config.toml
encoder_arch = "poolformer"
model = "image FSQ autoencoder"
dataset = "telescope images of galaxies (Galaxy Zoo DECaLS)"
train_examples = 44167
image_size = 48
crop_scale_min = 1
horizontal_flip = true
rotation_deg = 10
bottleneck = "fsq"
downsampling_factor = 8
encoder_norm = "rmsnorm"
encoder_norm_position = "sandwich"
encoder_activation = "gelu"
encoder_mlp_ratio = 4
encoder_layer_scale_init = 1.0
encoder_parallel_block = false
encoder_inner_norm = false
encoder_patch_size = [2, 2]
encoder_depths = [2, 3, 3]
encoder_widths = [96, 192, 384]
loss = "l1"
latent_channels = 6
decoder_norm = "groupnorm"
decoder_activation = "leaky_relu"
decoder_weight_standardization = false
decoder_widths = [48, 96, 144, 192]
decoder_blocks_per_level = 1
decoder_block = "basic"
decoder_attention = false
decoder_upsampling = "transposed_conv"
levels = 5
init = "xavier_uniform"
residual_init = "scaled_by_depth"
optimizer = "soap"
beta2 = 0.95
learning_rate = 0.0013
beta1 = 0.95
shampoo_beta = 0.95
eps = 1e-08
precondition_frequency = 20
max_precond_dim = 1024
one_sided = false
adamw_lr_other_params = 0.0025
max_grad_norm = 0.5
ema_decay = 0.999
max_steps = 7700
batch_size = 128
epochs = 22.3
lr_schedule = "constant"
warmup_steps = 1540
weight_decay = 0.2
adamw_weight_decay_other_params = 0.05
Rows from block 2 of the encoder of a small image FSQ autoencoder, named by matrix and row number. Rows with one number belong to one neuron. Each number is 500 + 25 x the weight over its row's rms, rounded and kept within 0 to 999. All counts start at 0. Numbers have three digits each.
After each neuron's rows are labels from the 100 images, of 14976, where the neuron reaches its highest value: "responds to" is what is common among them. Only what is clearly more common there than usual is listed. The data: telescope images of galaxies (Galaxy Zoo DECaLS).
# fc1: MLP up (encoder.blocks.2.mlp.fc1.weight, 768x192), inputs 64-127
# fc2: MLP down (encoder.blocks.2.mlp.fc2.weight, 192x768, transposed), outputs 64-127

fc1.468:521465498484499484505508525552538468481484480493515486527510538504495483479496484521450463552518531580502492484488486500508499474471498508524504542497543483512480530504465527490500482502487487
fc2.468:529541503498504497485488531520494534516494493499474483483468503486522478483532490510560470480521491522500470526507540482476529508510480507448492491502511505549477451521537564506498508477488512
responds to: shape: featured or disk; edge-on disk: no; spiral arms: yes

fc1.533:474480447480482553494546461470484497520518469502474537489522519515535561533494525477480573483475509528467486527488487470520497482473522490478513456457487488535463491535454515503512535502496510
fc2.533:507486493520508471506527508480506518489476490458503497512484494522476498479493484518511494549471538508545480448482484489466529521486465515487491477493521555467495499504528489464522517500532519
responds to: roundness: cigar-shaped

fc1.249:516499457545480498469499544493461523475504508481516478491512532545487508481525499510496524524502493466461493521489518494533542460507486488543467476480512500481517473520497467401518489494454510
fc2.249:534497505508507484498490462511492512476495416557466470499499496434514539543513497545505506483538512517495539485516496513451475532452480505504527500532482504539512504528508539476530468526483552
responds to: roundness: round

fc1.169:523483500497507472482470522498504508524530478502512521448507494519502508505482548525457518515516492465444533464459514526485488456497488498503485520524537482482555526469490510486470463511508499
fc2.169:515509518495452535538459505501515519516517505528464469501528528505473487515556482477483527502516517463528517523525468505504527539485505525530522476511482487505506512504517490512501511535492511
responds to: edge-on disk: yes

fc1.190:480488516505496497512494480500482485518482552481488477485490505511495500481531468534491453476538479520541488539461469536472517502465569552455499502525509514517475504434524495476496482504479490
fc2.190:504515468483510477518567509482503486456523494531481518504484524484556483516470494502482515533532541492498517515484542480524506510527484495527495476499476511452481473536466545470530504523478530
responds to: bar: no

fc1.189:486503524471474517525495505505405547454533473479480465514484521487488485488523503490468536538513546500489528480529506494535512522472466520493473501459542489519458489498530493507499510511458513
fc2.189:488456513531506515509498503514556461538489498492508501476520489518546498509503556475500515476484474467501502505526485487524485496506459518513530484513485486454553486519470465472534498470483529
responds to: shape: featured or disk; edge-on disk: no; spiral arms: yes

fc1.402:496467496532490478484499483469511521472481472494495516565508483476483497472498456495579463499491479535512477503513459494507452505496547522539546400529540496516439508509500488478521493504497502
fc2.402:486529503518521489482505512496479520536493508479529503487480469526525477501446506527517517515501518471496457489510502500455510470485500545498497475473491467495480560477496492542488515498478500
responds to: bulge size: small

fc1.295:500456487521524479476495488572469538487502519483503493560498514490512507485503488474464474493475499473475514516555525506472504484508479499484537441468512514502532507519488500590529510512485502
fc2.295:445526519511482488503506492540524495470463466469539496515465484537478488517495514469508523494502455521503534498523509491519495527515493556490481499512497520502464455526493516476460479530498476
responds to: edge-on disk: no

fc1.741:505501439488502507481504521512487469536543512502490463517478486485478509541508539510473512504459486504525506516547552524482501474527512469543486493507522476499501512496525459498527492456492519
fc2.741:486488512516474444515486526495497487464495518526535517526492530490492488502425494498513533523539534500486471505495488511535520515508489507454492511501522488522536542490485503508471499536494471
responds to: spiral arms: yes

fc1.265:551491487541475514508533512485523504501516467506504455486515479532477496498477542518475532498531467499475496513530543503512510506480473498472484518469520498503446513482503503496523520500480508
fc2.265:481507462478487544478453503484509478545512491525507506527524523465526516511467461500499508515506518495504461476510469483512525472472508480506516481525498478493499451502515526485528457523467531
responds to: edge-on disk: yes; roundness: cigar-shaped

fc1.651:506530516536477476497510506514502505487519452510530446542481478533504474501517492480540514525525482520453504517562505499497521466491473518550500549493496492480544478487520505492494494479527459
fc2.651:499552499465494521527448492520491541522537520474479512503496503484472482480536532467515482510540505492486531529482486489491484484486479526503488477488518502502481506488465494517501501479533509
responds to: roundness: cigar-shaped

fc1.767:482535505460504471471527502460490523557481537512509455502538495511478520486476512481535509514515570508493505487492524528566506491521490477505511519500500516497513534469461531522471464514507499
fc2.767:491491515466479465546482536512481485514527531497503535519501476462517487490503487480477499484533471534517486514509481465429528478461527485461478525526519541482483471501534469535537507435501531
responds to: roundness: cigar-shaped

fc1.246:521507479515523555515484523524509531486490514509519531522441506506474506469495546484470490445517496492480512466491449504471476505497513523492464467543514503520494468483514484483500504546468470
fc2.246:510487476511463512520561497470503505527484470532476448505517543504533537519489487532513498438480469487507453475484523477446515487499485471522519562463485474493482512516500495456509511461497533
responds to: shape: featured or disk; edge-on disk: no; spiral arms: yes

fc1.52:526518503502515510506466523495514508511515468469527507441476513526533510499511502494495471500540455570500509497483499519519469536479521524551470544462498548491519454467465517487490508509448537
fc2.52:486488503527536504500489494503509538530531494494503511503507499483483493542480501502462532518441568527513477518484466457496522505477460500454504472512482513537507486521546504528524505517497506
responds to: bar: no

fc1.303:511505478524532505494553498502490559481465490503509523537495482476477489502506532485505456519495454522478489486445501516502515492552472536501554448508472504512559509474500479517515499466505540
fc2.303:451526542482489497477531549516537506486457466503523470481501543518482509486499496481510496500478460466460465512498489486468504489513493496528491514475506508446533503500458511492452517489516499
responds to: spiral arms: yes

fc1.653:539490509514520485486535519517499496482515538465485517481468498521515486526508481501456520464490510453478484505453504512507474470532489499487505479445539447542509462478479518544540513492486483
fc2.653:469530542474488490494456495493517500441478514530515505496530536471480503522503490488493478488469469470483445513503477486464511525490496490475537478487488523480509535469474521465553492465495539
responds to: roundness: round

fc1.604:512528506463485526494496482495478522552431482518497544496502489516498529472492483473555476464462481465507546447512499522503504499500501515516530489540465516475532528459472497496496483525515478
fc2.604:471516494488524459516517481473522482446513520491494532504502523515508483489530518526475483527461485487490477527505490465495479521529498506516480498473505506481513482489486513540505490467536476
responds to: roundness: round

fc1.225:526488508519541491490473530479523474487540502512485506512538514488475486535443470509526480501497477462486465486506488478510491542474527494513512469514501502492519500495510491503483451496536555
fc2.225:533529518525507518500540440507517464495467477480516499493484468515530541490490512479469499517566507529523512466515536501459515482475455531462512477472476545490491490491530472506495493501516510
responds to: roundness: cigar-shaped; edge-on disk: yes

fc1.703:503503494469439495468481492533545516510550513507496498543472497517460539508542499544484475499484494478470487480503543522510499452507474454461512491510524506449497512512495507504513517475509547
fc2.703:520500465527509525516523453496494501468497492523522485497517488497526469553467509533497513483497477482519449540560491515480500556442492474526496527540453475473516460500498501522501482540463480
responds to: shape: featured or disk; edge-on disk: yes

fc1.337:459470526499527510520484525495482508478482492510498494512521481470532483497542512497567497521486492452528477500482474493486531476507500510468515520484525570522459530498491522498513530495543504
fc2.337:549516487490497496524478505468534499507516511480509466519529524485459483512496502470482507474460500482506501495471499479499549523555494524512503546460479515487484478530501481480503503508537513
responds to: roundness: cigar-shaped

fc1.307:453525536478490419499497522477501477496547447503513537511510513538492509517513494487521479483511484504500538529488535533530575499489481519497449479481479519489497482528469452535484506501514509
fc2.307:464473525504480535476483500489521459501491503519470500527479510505490465494510505447507525525526514483470503502500486508470463510487492497498500506496526500533541530520493539483528501505458496
responds to: bar: no

fc1.334:518498497526527517482539520463550497459506486536467477547465488526540547514497497460509506495479479432500500515500506502545530460492518533528463488528527491524556531487516510487524484463482470
fc2.334:500518521437507482517452487482492530509482504511493523526553513537512520481514476477459488478538465526470459475510478480495482519506501529512499498486524512511475513480487466519506479579503513
responds to: roundness: cigar-shaped

fc1.9:474490477469486471499496455418476482481531522502500514475477507504494496510541486510474506492477550497512485490460484450540477488508494521474510548454490465552552502519529511452513516528526491
fc2.9:490535523495545486502521517516498553472506552506486525494493461509486517519469492533493518500480496510496499509491521457480460527481469488480539478526508497490451512508488500498487447468479508
responds to: roundness: cigar-shaped

fc1.37:498485514485519527512521486571461479454512516513517500497485538489471462517517515499478523477476530434488519500486503487525501529551488446474495520454520506445475504539510481439551465523402491
fc2.37:504513506504473495492456499520463518500523514509447508476496470467564535506511530528522474495511489490523493509512509545481492471544528514514489483503469480511489515483506522528506470508501487
responds to: shape: featured or disk; edge-on disk: no; bulge size: small

fc1.666:464492502514476498503526489500464485515491495493506510514534485499487512504493492478504523516456506498545486520484513504507482512491487558456517523502495480520474465546519480514458507497498545
fc2.666:483468501497488527503449530505491538497503502470491507518467516456515505491536507553511502498485550520490505499520482502511519487516496439508526471502505504475482486523498542508520554506473497
responds to: bulge size: moderate

fc1.291:517478527506500497527474536500463486484521489521500501528503502517479530498483540494499539510516506456482482445511501504474517492481500490536483548493443562507469487493519472477565490522539453
fc2.291:484510478530475490466561520462536543508498508459497513482530505539504475527528514473491460486484476491519514519539463479536490519508453504500495522544510505507509521477503509475494475519490537
responds to: roundness: cigar-shaped; edge-on disk: yes

fc1.690:529446519515487550513576509518504503551523497486505507515531515536482492517544543553497512502500479507505470505500521486504516509517486534481478528445512474463466480500479505546475528482503432
fc2.690:512455477491474517490459476472482487498521465458454541537489484510473507498489468512482554525486493526516538510499498530517511507499515521511557479548481521519534510479524489489455508486527513
responds to: bar: no

fc1.506:526493521518508525490504556494537500513509578494513549505471479471497471460487507504524470527470483494517503513512502489526534507487547504517529510501573506499485500491480514495548480469451506
fc2.506:504519507550508453537492511488497453483503449506498506501529496476532541514478474525512513518527512498481518516484455473474470516487483499494469448513526495528501549478478495475475495513504484
responds to: bar: no

fc1.13:526494487466518440507530470469484504517493528495489533462533515519479493490522484527484509504474524437519502519494504471466513499511505534451499518477494454475535470499515533457516483503501491
fc2.13:443537493505516511481501492538533465501530495497533525516501490487537509540491488517468507517487516533481458520533458516479485495488498470468541463478515483493469495513450501501494451491514484
responds to: spiral arms: yes

fc1.412:499525505487477512507493438501536494500523525478524525543513490460507535494517488449465485473517480491484493482523501534495509500469532462506543508527484500494535499481525507554509500504447447
fc2.412:485498538519519513481527521493495493516478513503480480517465516522498430436466484489504493478477530436533532508504509486498520506467511485497477508500519512467490515530490490517535503473501474
responds to: roundness: round

fc1.445:483455482517552534511523485556529522505504488489476499463497513511510529475551492468491494463513512487524492441546486486522482504509494532535468477538502497449497462545483467505471480492524520
fc2.445:477482506479494472486504472490501519517514522481515502501532509509483425526519498522578520486473489491522458508492478526506495470545532575542473498507513485488490504458477517500508540544484463
responds to: edge-on disk: no; spiral arms: yes

fc1.573:511459487490505523457497472501543542485507492506495504458534510504501532499464485477506495518548505578493469495496546510525498443498474522525478520515515507477541494523531478488461508535536553
fc2.573:498496540508484518510523481504505530536530510500506506522499489473511470524533519537544480519476552469532477507459468462472452548519472510481508502520496571535489447463505496519515555478481487
responds to: edge-on disk: yes

fc1.51:509485487511503524488507514496582528492495495490523545497457526523432513545501507488521513525506548499504514482492496466550491502533468496519499534485518498496502565469497498509483467484444479
fc2.51:496504501492493483510485488465490483485517513532465518500560492518494523438519497491512469512469527454494509513479490496465498508518495521506512472527501523545468476509534475482516495539516488
responds to: edge-on disk: yes

fc1.35:582505547528505496480489514478443486472531489477477501479505496495513527480497554521505447520498513491503479543521472508469505523515499494475508511525584471473507472506506538491504502505501494
fc2.35:471496476507511494505456538523507514481521526535511523536508517428548474505507470519462549485501513493504526465484568530512486488481495464535470484547496549484464490502500450497483506499481508
responds to: roundness: round

fc1.174:476514485524503503489484515454493494533521470545470485483470496515497504483510537463488536484449478525466507476496494480489492511496525436492510478519479528515474514495487517460483515478456495
fc2.174:530516511469484454517489547497455448478506503481500528471477483563507523482468503466525498515479484542507492488479484490505497507495505511506493517515533497489501507494514514519517472507487446
responds to: bar: no

fc1.210:478483506508530543505496489481511471507507555520510481552508499476522528494534524478499548474484516495511485527466507507514508495519490526440497482498508502456523489512521501497494492526489517
fc2.210:491498478496485483452485502490479497503502445482526497488507513548483493482505526485493511500568523507493499464518491532489534514486510532544500511491523522487519511495489477500528496454526500
responds to: roundness: round

fc1.661:466518506503497503517513470492562511593472502491481536511500512511479474516515508517527518476490532514468519490498484465505520501517473508525498498533488507544552533477475461498505468509534468
fc2.661:467475498519534516493522504514495503512476546496513522499496500492476519471471510528480515530488456525470486537539513467492465533452490492451541492515588489485518496506518523527518491473519488
responds to: edge-on disk: no; spiral arms: yes

fc1.31:472534520511501494494500508477521518510528511485498488470538507525508497489518498510590483484495519514485466506499491510521496506485483519475481514518498512502603495504533496540502513493505486
fc2.31:519482524467522500526465497467475490516454487496501500504472511469488502520494510533484516531501500479464561519549472476495513509492533535531452464533552492526501507499508475499496505526515502
responds to: edge-on disk: no

fc1.165:532524509444487469494534510507524547488510543525505487534500495510486502487531476500513493506484522518512506483467467527518522531483516509486508477468482450528514501524460506586468484509524493
fc2.165:520532505479485518545449492472463488493445499517504528495510519507514531465456483491481507482517466541524504542496540517501515482488521523507494492489515503479509464534466463509521494448511538
responds to: roundness: cigar-shaped

fc1.541:514481535542479527510527483503472515488523521526497487453491502497478509496488478530438473491485496559492496498483499531474487509523480535531497483466510524481520493512533516475526523506472546
fc2.541:515470483476484495468518498512482485488521523477514500496555527508524474485500518447462509498492525508542506487493475458538495524530480499488545500509496477494498457480539471455496463533481536
responds to: roundness: cigar-shaped

fc1.571:499473504514497513511559467501532499457506517533508507494546495483492519484541477473484461467507542486510519522507444512470486497467488481539536506475496510502495500532467537550549477539500526
fc2.571:513467493523474473475459494494489522516500500488501523480491531510500479492504530505502492516497493502537480493456520451548506529512499504479535485543517490515474522473523508502452568509470528
responds to: roundness: cigar-shaped

fc1.474:502476530474483480517522505484538506487516542516506522515490500460512508476527527454477467514498496504492509482517462465505463506532502459515485477523499514514489447459529476525543516506486498
fc2.474:512480474523436506455494499521480470466484465487491532504505562486500506462449528524536533531512477518503530496497546517517507461523536495475520484561513516513477523521457462483486440508475523
responds to: roundness: round