A small image FSQ autoencoder, trained from scratch.
Model: 7.06M parameters, 48-pixel images, encoder norm rmsnorm, encoder depths [2, 3, 3], decoder norm groupnorm, decoder activation leaky_relu, decoder widths [48, 96, 144, 192].
Rows from block 2 of the encoder, named by matrix and row number. Rows with one number belong to one neuron. Each number is 128 + 32 x the weight over its row's rms, rounded and kept within 0 to 255. All counts start at 0. After the name is the row's rms in percent of the matrix's.
# fc1: MLP up (encoder.blocks.2.mlp.fc1.weight, 768x192), inputs 64-127
# fc2: MLP down (encoder.blocks.2.mlp.fc2.weight, 192x768, transposed), outputs 64-127
fc1.66 093 [ 89 122 154  85 185 125  98 153 149 164  99 158 100 155 189 103 110 146 110  89 103 129  96 116  98  99 133 174 153  66 148  86 108 131 166 151  87 101 121 114 120 189 115 166  79 139  28 119  74 164 165 171 125  65 102  89 170 165 137 109  65 106  97 158]
fc2.66 082 [124 121  97 195  96 106 173  56 106 120 151  72 112 131  94 128 142 122 118 147 190 101 121 140 169 150 121  78 114 129 152 129 149 127 123 109 183 111 114 129 107 134 164 128 122 172 127 143 127  88 157 102 118 122 118 157 108  57 124 143 138 145 119  94]
fc1.67 089 [174 133 150 166 108 152 127 136 155 148 161  98 147 117 121 114 132 137 106 104 124 205 131 160 115  76  82 106 149 120 164 134 127 107 164  96 146 140 180 133 167 107 136 104  78 102  90  96 143 141 117 102 129 111 133 170 135 100 114 195 164 175 116 103]
fc2.67 080 [128 136 106  99 115 138  92  93 117 128  99 121 103 160 140 148 120 159 139 213 149  99 170 148 169 179 125 118 139 185 100 132 164 175 115 116 166 138 116 125  69  92 125 122 141  74 117 163 108 169 128  90 153 125 147 126  92 136 152 189 126  91 105  87]
fc1.68 102 [174 137 105  83 107 114 165  88 131 133  68 101 178 230  99 106 146  91  76  78 106 177 129 215 132 107 154 131  99 134 144 162 136  98 136 127  92 175 200  52 154 130 174 134 120  97  56 143 173 126 117 148 195 166 133 102 172 159 129 145 181  72 115 139]
fc2.68 127 [127 142  98 166 145 134  78 152 136 115 112 117 107 143 123  68  85 127 139 168 158 132 170  90 182 122 171 159 100 167 131 156 124  83 146 115 167 125 113  77  79 115 126 129  90 158 115 130 134 122 164 163  78 102 170 133  97 102 106 114  78 200 117  98]
fc1.69 095 [144  91 184  88 127  98 156 116 145 187 114 115 145 157 132 130 131 137  88 145 146 133 106 130 141 130  98 174 202 103 176 121 187 172 125 107  95 182 122 125 114  98  99 174 171 111 121 119 174 194 141  76 120 104 147 107 130 135 162 201  72  98 122 111]
fc2.69 123 [156 141 195 102 123 159 174 151 138 168 145 149 100 170 123 112 191 137 114 167 114 108 131 173 116 174  88 136 135 220  92 109 119 143 148 132 131  87 232 129  82 102 148  45 173 119 121 179 145  87  87 152 127 109 115 137 193 151 114 101 116 142 146 122]
fc1.70 135 [109 116 121 110 157  97 105 159  85 162 139 116 127  64 172 148 125 116 113 140 144  89 126 152  94 162 114 177 216  89 143  56  95 123 184  79 133  91  72 115 115 131 149 100  91 138 108 123 108 179 135 184 148  88 104 133 185 122 178 111 175 121 148 152]
fc2.70 131 [115 106 111 137 102 121 140 126 132 109 121  85 123 168 133 113  87 111 138 130 132 112 121  59 139 137 134  82 151 143 114 124 123  94 156 132 158 123 182  62 198 145 145 141 116 115 182  88 151 157 140 122  97 120  92 126  86 131  83 128 161 191  97 127]
fc1.71 100 [ 98 186 125 108 152 138 106 145 135   0 145 151 100 101 108 148  77  99 170 114 126 117 136 160 188 121 165 144  60 112 132 145 142  62 119 119 143 146 140 139 122 117 154 123 161 132 122 104 144 170  94  51 150  53 117 157 154 102  97  74 139 139  46 134]
fc2.71 143 [146 157  92 120 147 107 131 111 122 201 124 136  89 104 134 126 176 131  68  91 119  55 137 132 123 131  84 188 141 122  99  48  85 140 132 132  95 142 128  99 169  98 128  69 179 139 109  78 133 128 115 184  87 132 130 103 121 185 138 157  41 126  96 161]
fc1.72 099 [125 102 106  51 156  76 116 117  52 104 145 132 118 180 160 144  91 133 152 122  81 180 156 183  75 161 148 170  33 134 114  96 136 103 149 121 132 156 117  76 116 114 129 133  91 102  85 112 213 199 101 103 157 137 107 131 187 148 183 166 158 141 190 154]
fc2.72 141 [ 86 162 144 127 168 174  75 192 118 138 139 145 133 138 131 107 142 122 129  78 112 123 114 116 183  79 157 152 112 161 126 118 132 136  72  76 112 129  90 105 125 103 148  65  90 100 180 113  92 118 156 123 108  86 173 178  92 124 158 108 144 120 106 131]
fc1.73 078 [168 184  34 103 171 164 120 141 135 144 111 142  90 162 131  98 111  70  94 131 152 144 122 148 168 114 136 145 185 178 132 173  81 183  72 130 143 136 150 103  98 100 193 131 107 157 126 112 169 141  82 127  92  66 125 128  42 137  73 100 167 134 121 139]
fc2.73 093 [ 90 135 169 125 121 122 114 129  87 118 120 163 140 129 100  70 153 109 116 145  96  93 166 138  99 121 133 139  99  78 150  79 129 149 148 115 104 138  71 129 106 130  57 111 119 122 121 119 126  98  89  99 182 154 156  58 226  82 131 111 116 156 159 106]
fc1.74 083 [124 137 178  73 127 111 121 166 184 148 139 170 110 100  91 130 116 136 165 149 123 173 106 163 166 138 116 106 150 151 108 117 127 119 101 154  81 126 180 123 204 150 121 151 139 111 125 154 103 106  52 230 113 166 145 106 106 113 144 113 112 157 140 140]
fc2.74 072 [157 108 101 175  79 128 169 145 109 136 100  91 136 174 223 102 162 127 120  93 197  99 101  57 133 131 120 140  91 116 174 175 108  95 128 105 164 112  56 137 103  84 126 145 140 103 119  89 120 166 157 150 218 107 153 140 139 145 142 116 125 149 117 136]
fc1.75 087 [ 61 117 153 148 153 140 113 103 143 117 101 197  94 113 139 118 157 144 163 148 125 135 157 100 143 129 150 123  73 133 172  84 151  96 117 157 162  98 100 108 141 106 145 125 165 134 101 101 155  71 194 123 106 117  96 137  79 145  87  39  88 144 106 143]
fc2.75 104 [196 144 106  84 118 150 134 108 101 141 135 119 125 159 120 119  99 168  93 149 162 130 134  97 101 131 171 145 122 164 125 157  71 134 128 138 109  92 164 106 101 109 106  98 155 196  95  92  97 120 124 179 161 128 129 101 116  52  80 141 106  83 139 128]
fc1.76 112 [129 142  99 101 112 138 139 156 144 132 105 119 146 108 160 120 168  82 117 159 139 132 101 109 149 133 159 149 194 166 201  97  84  99 132 163  95 147 137 126 147 104 112 144 178 123 221 157 153 129 152 119  70 200 130 118 151 203 167 130 117 161 101  98]
fc2.76 113 [123 122 160 140 142  91 141  53 122 156 164 120 153 179 149 124 155 179 115 145 188  80 180 105  88 107  92 138 147 119  91 137 125 189  91  73 128 147 133 130  95 143  97 102 119 130 134 175 139 149 143 112 157 125 162 110  84 197 122 107 124 107 134 122]
fc1.77 081 [ 80 102 147 122 168  84 117 103 142 192  71  98 130  88 141 156 202 154 119 165 111 142 148 108  81 161 127 113 138 116 102 171  78 125 132 197 118 120  94 103 113 121 189 130 142 161 123 157 166 115 118 155  97 106 155 126 137 110  99 110 114 190 115  88]
fc2.77 107 [119  83 142  81  96 140 170 132  85 131  87 122 132 177 162  73 134 119 138 132 113 103 141 154 144 193 153 145 122 104 136  94 134 173 133 119  86 114 188 149 178 132  57 179 115 110 123 108  91 118 119 153  85 103 141 129  71 113 127 166 123  98 128 135]
fc1.78 104 [ 47 139 116 158 101 106 122 131 181 123 109 134  82 140 100 147 109 112 128 116 139 190 149 152 100  74 165 164  95  90  78 122 119 176 188 122 166 188  73 160 117 112 167 105 187 148 122 135 146  94 141 128 111 154 103 135 158 143  68 101 206 170 165  99]
fc2.78 083 [121 143  71  99 132 179 135 129 130 132 151 118 160 116 132 120 140 109 150 120 139 127 145 131 119 189 162 108 119 101 140 130 121 146 124 120  83  89 163  99 145 108  78 120 145 114 161 138 120 179 192 158  54 126 128 136 115 111 111 128  51 103 102 178]
fc1.79 129 [114 144 110  73 100 103 164  92 132 139  71 117  48 190 140 157 119 181 150 130  97 148 118 110 122  18 110 136 121 112 117 111 122 141 118 107 141  69  90 107 115  98 156 154 115 163 177 113 110 136  95 145 147  75 153 177 133 118 147 102  92  90 146 149]
fc2.79 092 [129 125 124  88 164 100  69 174 182 127 158  92 101 107 102 147 174  89  87 164 142  55 138 118 128 127 113 106 124 166 152 168 169 157 105 140 190 124 178 110  99 166  73 208 121 112 139  94  57  83 149 136 185 166 106 109 133 138 152 136 137  99 144 106]
fc1.80 139 [121 129  88 115 183 191  73 170  95 120 103 139 189 120 141  98 132 132 141 113 129 123 133 178 151 157 148 163 150  94  78 174 156 135 132 125 177 151  88  78 109 134 137 131 138 188 123 124 114 180  59 132 128 119 177 159 165 162  94  81 155  74 110 105]
fc2.80 085 [131 165  54 140 141  27 148 147 160 138 224  87 117  89 161 158 170 162 147 141 103 123 136 123 111  98 110 160  95 159 168  99 137 152  93 107 120 125 177 162 144 113 142 166  71 141 141 180 119  98 126  78 122 111  83 107  92  86 115 142 180 130 117 154]
fc1.81 138 [106 111 159 119  93 207 170  98  85 103 169 173 142 109 136 149 100 185 128  86 112 125 120 166 125 125 156 173 136 115 142 133 103 160 119 160 115 121 141 101 101 120  95 125 127 133 113 197 136 132 187  91 134 111 100 173 147 116 100 159 148  70 141  95]
fc2.81 136 [164  95 124 158 130 118 128  99 156  88 139  86 114 159 165 144 180 145 117 104 135 219 120  85  93 166 122  76 145 144 135  66 107 154 160 164 118 145 171 138 123 127 182  88 104 126 120 123 126 106 172 123  65  49 114 123  89 148 107  97 146 134  92 115]
fc1.82 087 [137 212 156 129 185 148 147 146  67  94 182 100 150 127 198 155 128 162 117  92 151 100  95 137 163 102 169 135 132 124  86  94 163 136  69 146 130  85 167 118 106 106 145 176 142 147  99  93 137 116  89  98 125  92 142  80 151 148  55  97 176 100 128 166]
fc2.82 083 [ 96 183 107 149  40 138 101 147 177 104 136  82 139 139 107  77 153 107 182 178 109 114 140 112 146  90  86 175 121 114 173 161 110 136 157  89 104 141  60 153 135 131 103 103 138 101 121 137 154  92  95 121 170 123 154 172 134  96 155 217 145 178 124 114]
fc1.83 070 [116  80 118 165 170  94 164 148 175 183  96 116 133 121 165 123 146 101 140 124 147 149 102 132 121 209  91 176 158 113 167  69 105 158  91 128 129  91  72  90 118 160  90 101 148 108 107 145 106 101 154  94  60  74 109 138 153 138 140 169  78 107 164 116]
fc2.83 100 [171 165 178 108 108  76 161 123 114 149 125 129 152 135  58 164  82 120  91 133  67  80 180  97 121  85  89 139 117  86 148  69 121 145 185 151 135 140 188 134  73 103 124 117 166 145 139 114 118 123 117 144 174 152 149 101  91 115 158 149  74 151 136  73]
fc1.84 121 [213 136 137  96  98 104 164 132 134 137 146 152 103 153  98 129 111 115  85 187 156 129 184  93  90  97 193  83 132 144 141 125 153 104 117 143 135 135 104  91 167 152 122 173  87  90 108  60 150 108  92 105 118 126 151 126  99 122 161 140 112  98  98 121]
fc2.84 109 [ 88 142 102 140 120 160  78 133 149 103 164 109 112  97 164 126 166 120 170  83 159 142  81 134 147 111 167 115 136 124 122 122 144  93 100  78 141 122 146 136  71  74 111 114 122 113 138 105 108 169 116 130  83  85 113 161  89 132 129  95 146 139 151 132]
fc1.85 117 [128 219 124  92 140 135 119 119 128  86 122 158 111 147 138 104  90  89  59 118 141  98 117 176 164  98 159 140  46 135 132 115  88 100  70 122 113 152 109 153 104  94 139 157 144 127 117 124  89 117  62 131 144  92 142 134 119  56 243 122 112 133  73  69]
fc2.85 119 [101 155 170 144 137 145 149 100 145  88  71 118 165 136 148  97 178 140 105 141 125 128 158  74  81 122  74 194 131  91 123 121 170  17 159 152 104 131 128  94 152 140 135  74 141 106 130 137  91 127 129 100  94 149 157 142 164 123 140  96 141  86 141  65]
fc1.86 131 [156 141 135 169 138 148 124 162 133 140 141  93 102 200 117  60 203  93 128 106 143  86 122 140 147 182 137 135 104 149 109  49 141 121 102 150 147 139 129 106  99 138 101 153  72  84 120 149 114 163 114 140 158  92 159  89  64  84 107 133  87 167 130 157]
fc2.86 089 [106 140  54  80 147 116 100  93 145 126 132 134 154  55 131 160  59 109 136 100 155  80 141  86  97 107 140  93  93 102 159 179 115 140 139 156 118  62 154  82 179 192 162 165 113 126 143 130 138 169 155 163 101 190 119 143 139 158 159 127 159 101 104 128]
fc1.87 087 [154  86  72 107 134 136 127  98  96 174 132 129 137  91 130  82 110 152 139 139 142 107 103 180 174 171 126 153 121  26 183 151  82 160 117 148 117 112 129 129 200 131 132  57 139  89  50 176 168  80  90 177  88 199 113 166  75 180 114 112 103 134 116 166]
fc2.87 086 [114 128 150 126  83 101  67 141 139 109 136 121  77 179 132 113 191  59 136 106 122 153 186  62 169 103 122 160 128 171 127  65 120 149 120  49  94 160 134 200  38  89 110 132 165 142 122  76 164 102  96  71 183 124  96 129 149 147 129  96 137 157 113 111]
fc1.88 083 [162 123 129 162 106 182 130 101 152 112 111 113 159 123 101 145 149  98 128 164 184 108 115 125 110 168 154 118 115  51 159 121  76 123 184  69 140 142  82 161 139 156 105 109 121 159 189 107 130  73 197 176 166 249 120 142 135 154 165 170 136 125 101 122]
fc2.88 104 [114 150 112  95 181 129 126  99 133 131  91 161 134 145 130 102 165  99 138 187  90 131 115 127 124 118  85 137 138 159 163 104 144  94  61 176  74 107  83  73  85 100 137  71 111  95 178 146 109 144 105 112 184 150 119  97 153 111 115 154 120  83 151 118]
fc1.89 110 [208 127 156 117 104 126 118  70 155 110 105 150 116 127 179 118  62 126 116 131 151 209 150 176 117 213 154 160 126 187 142 200 121 141 135 111 163 124 168  73 114 137 107  84 157 146  91 125 114 105 114 114 158 142  68 143 123 109 101 137 137  71 128 117]
fc2.89 089 [ 87 142  72 183 129 136 126 134 205 158  85 117 117 114 128 124 211 121 126 127 109 167 123 109 127  98 140 116 113  56 107 126 127 152  75  84 124 158 128 142 150 178 100 163 104 150 172  86 176 136 119 165  96 119 138  97  79 139 177 164 143 167 108 118]
fc1.90 093 [123 126 129 111  58 126 121 124  58  97 130  95 114 132  97 136 130 109 118 138 142 132  88 116 143 149 110 165 192 132 132 128  90  93 112 148 109 129 102 138 167 112 123 160 155  68 197 151 152 113 111 130  69 127  97  30  99  92 140 136 126 156 128 161]
fc2.90 086 [154 119 156 115 142 126 162 136 196 185 130 154 112  90 175 127 184 107 143  97 173 135 131 129  92 133 145 129 162 132  98 107 145 112 100  60 134 124 146 121 112 149  94 163 168 152 139  74 143 132 145 153 159 110 152 170 113 184  84 135  95 134 181 118]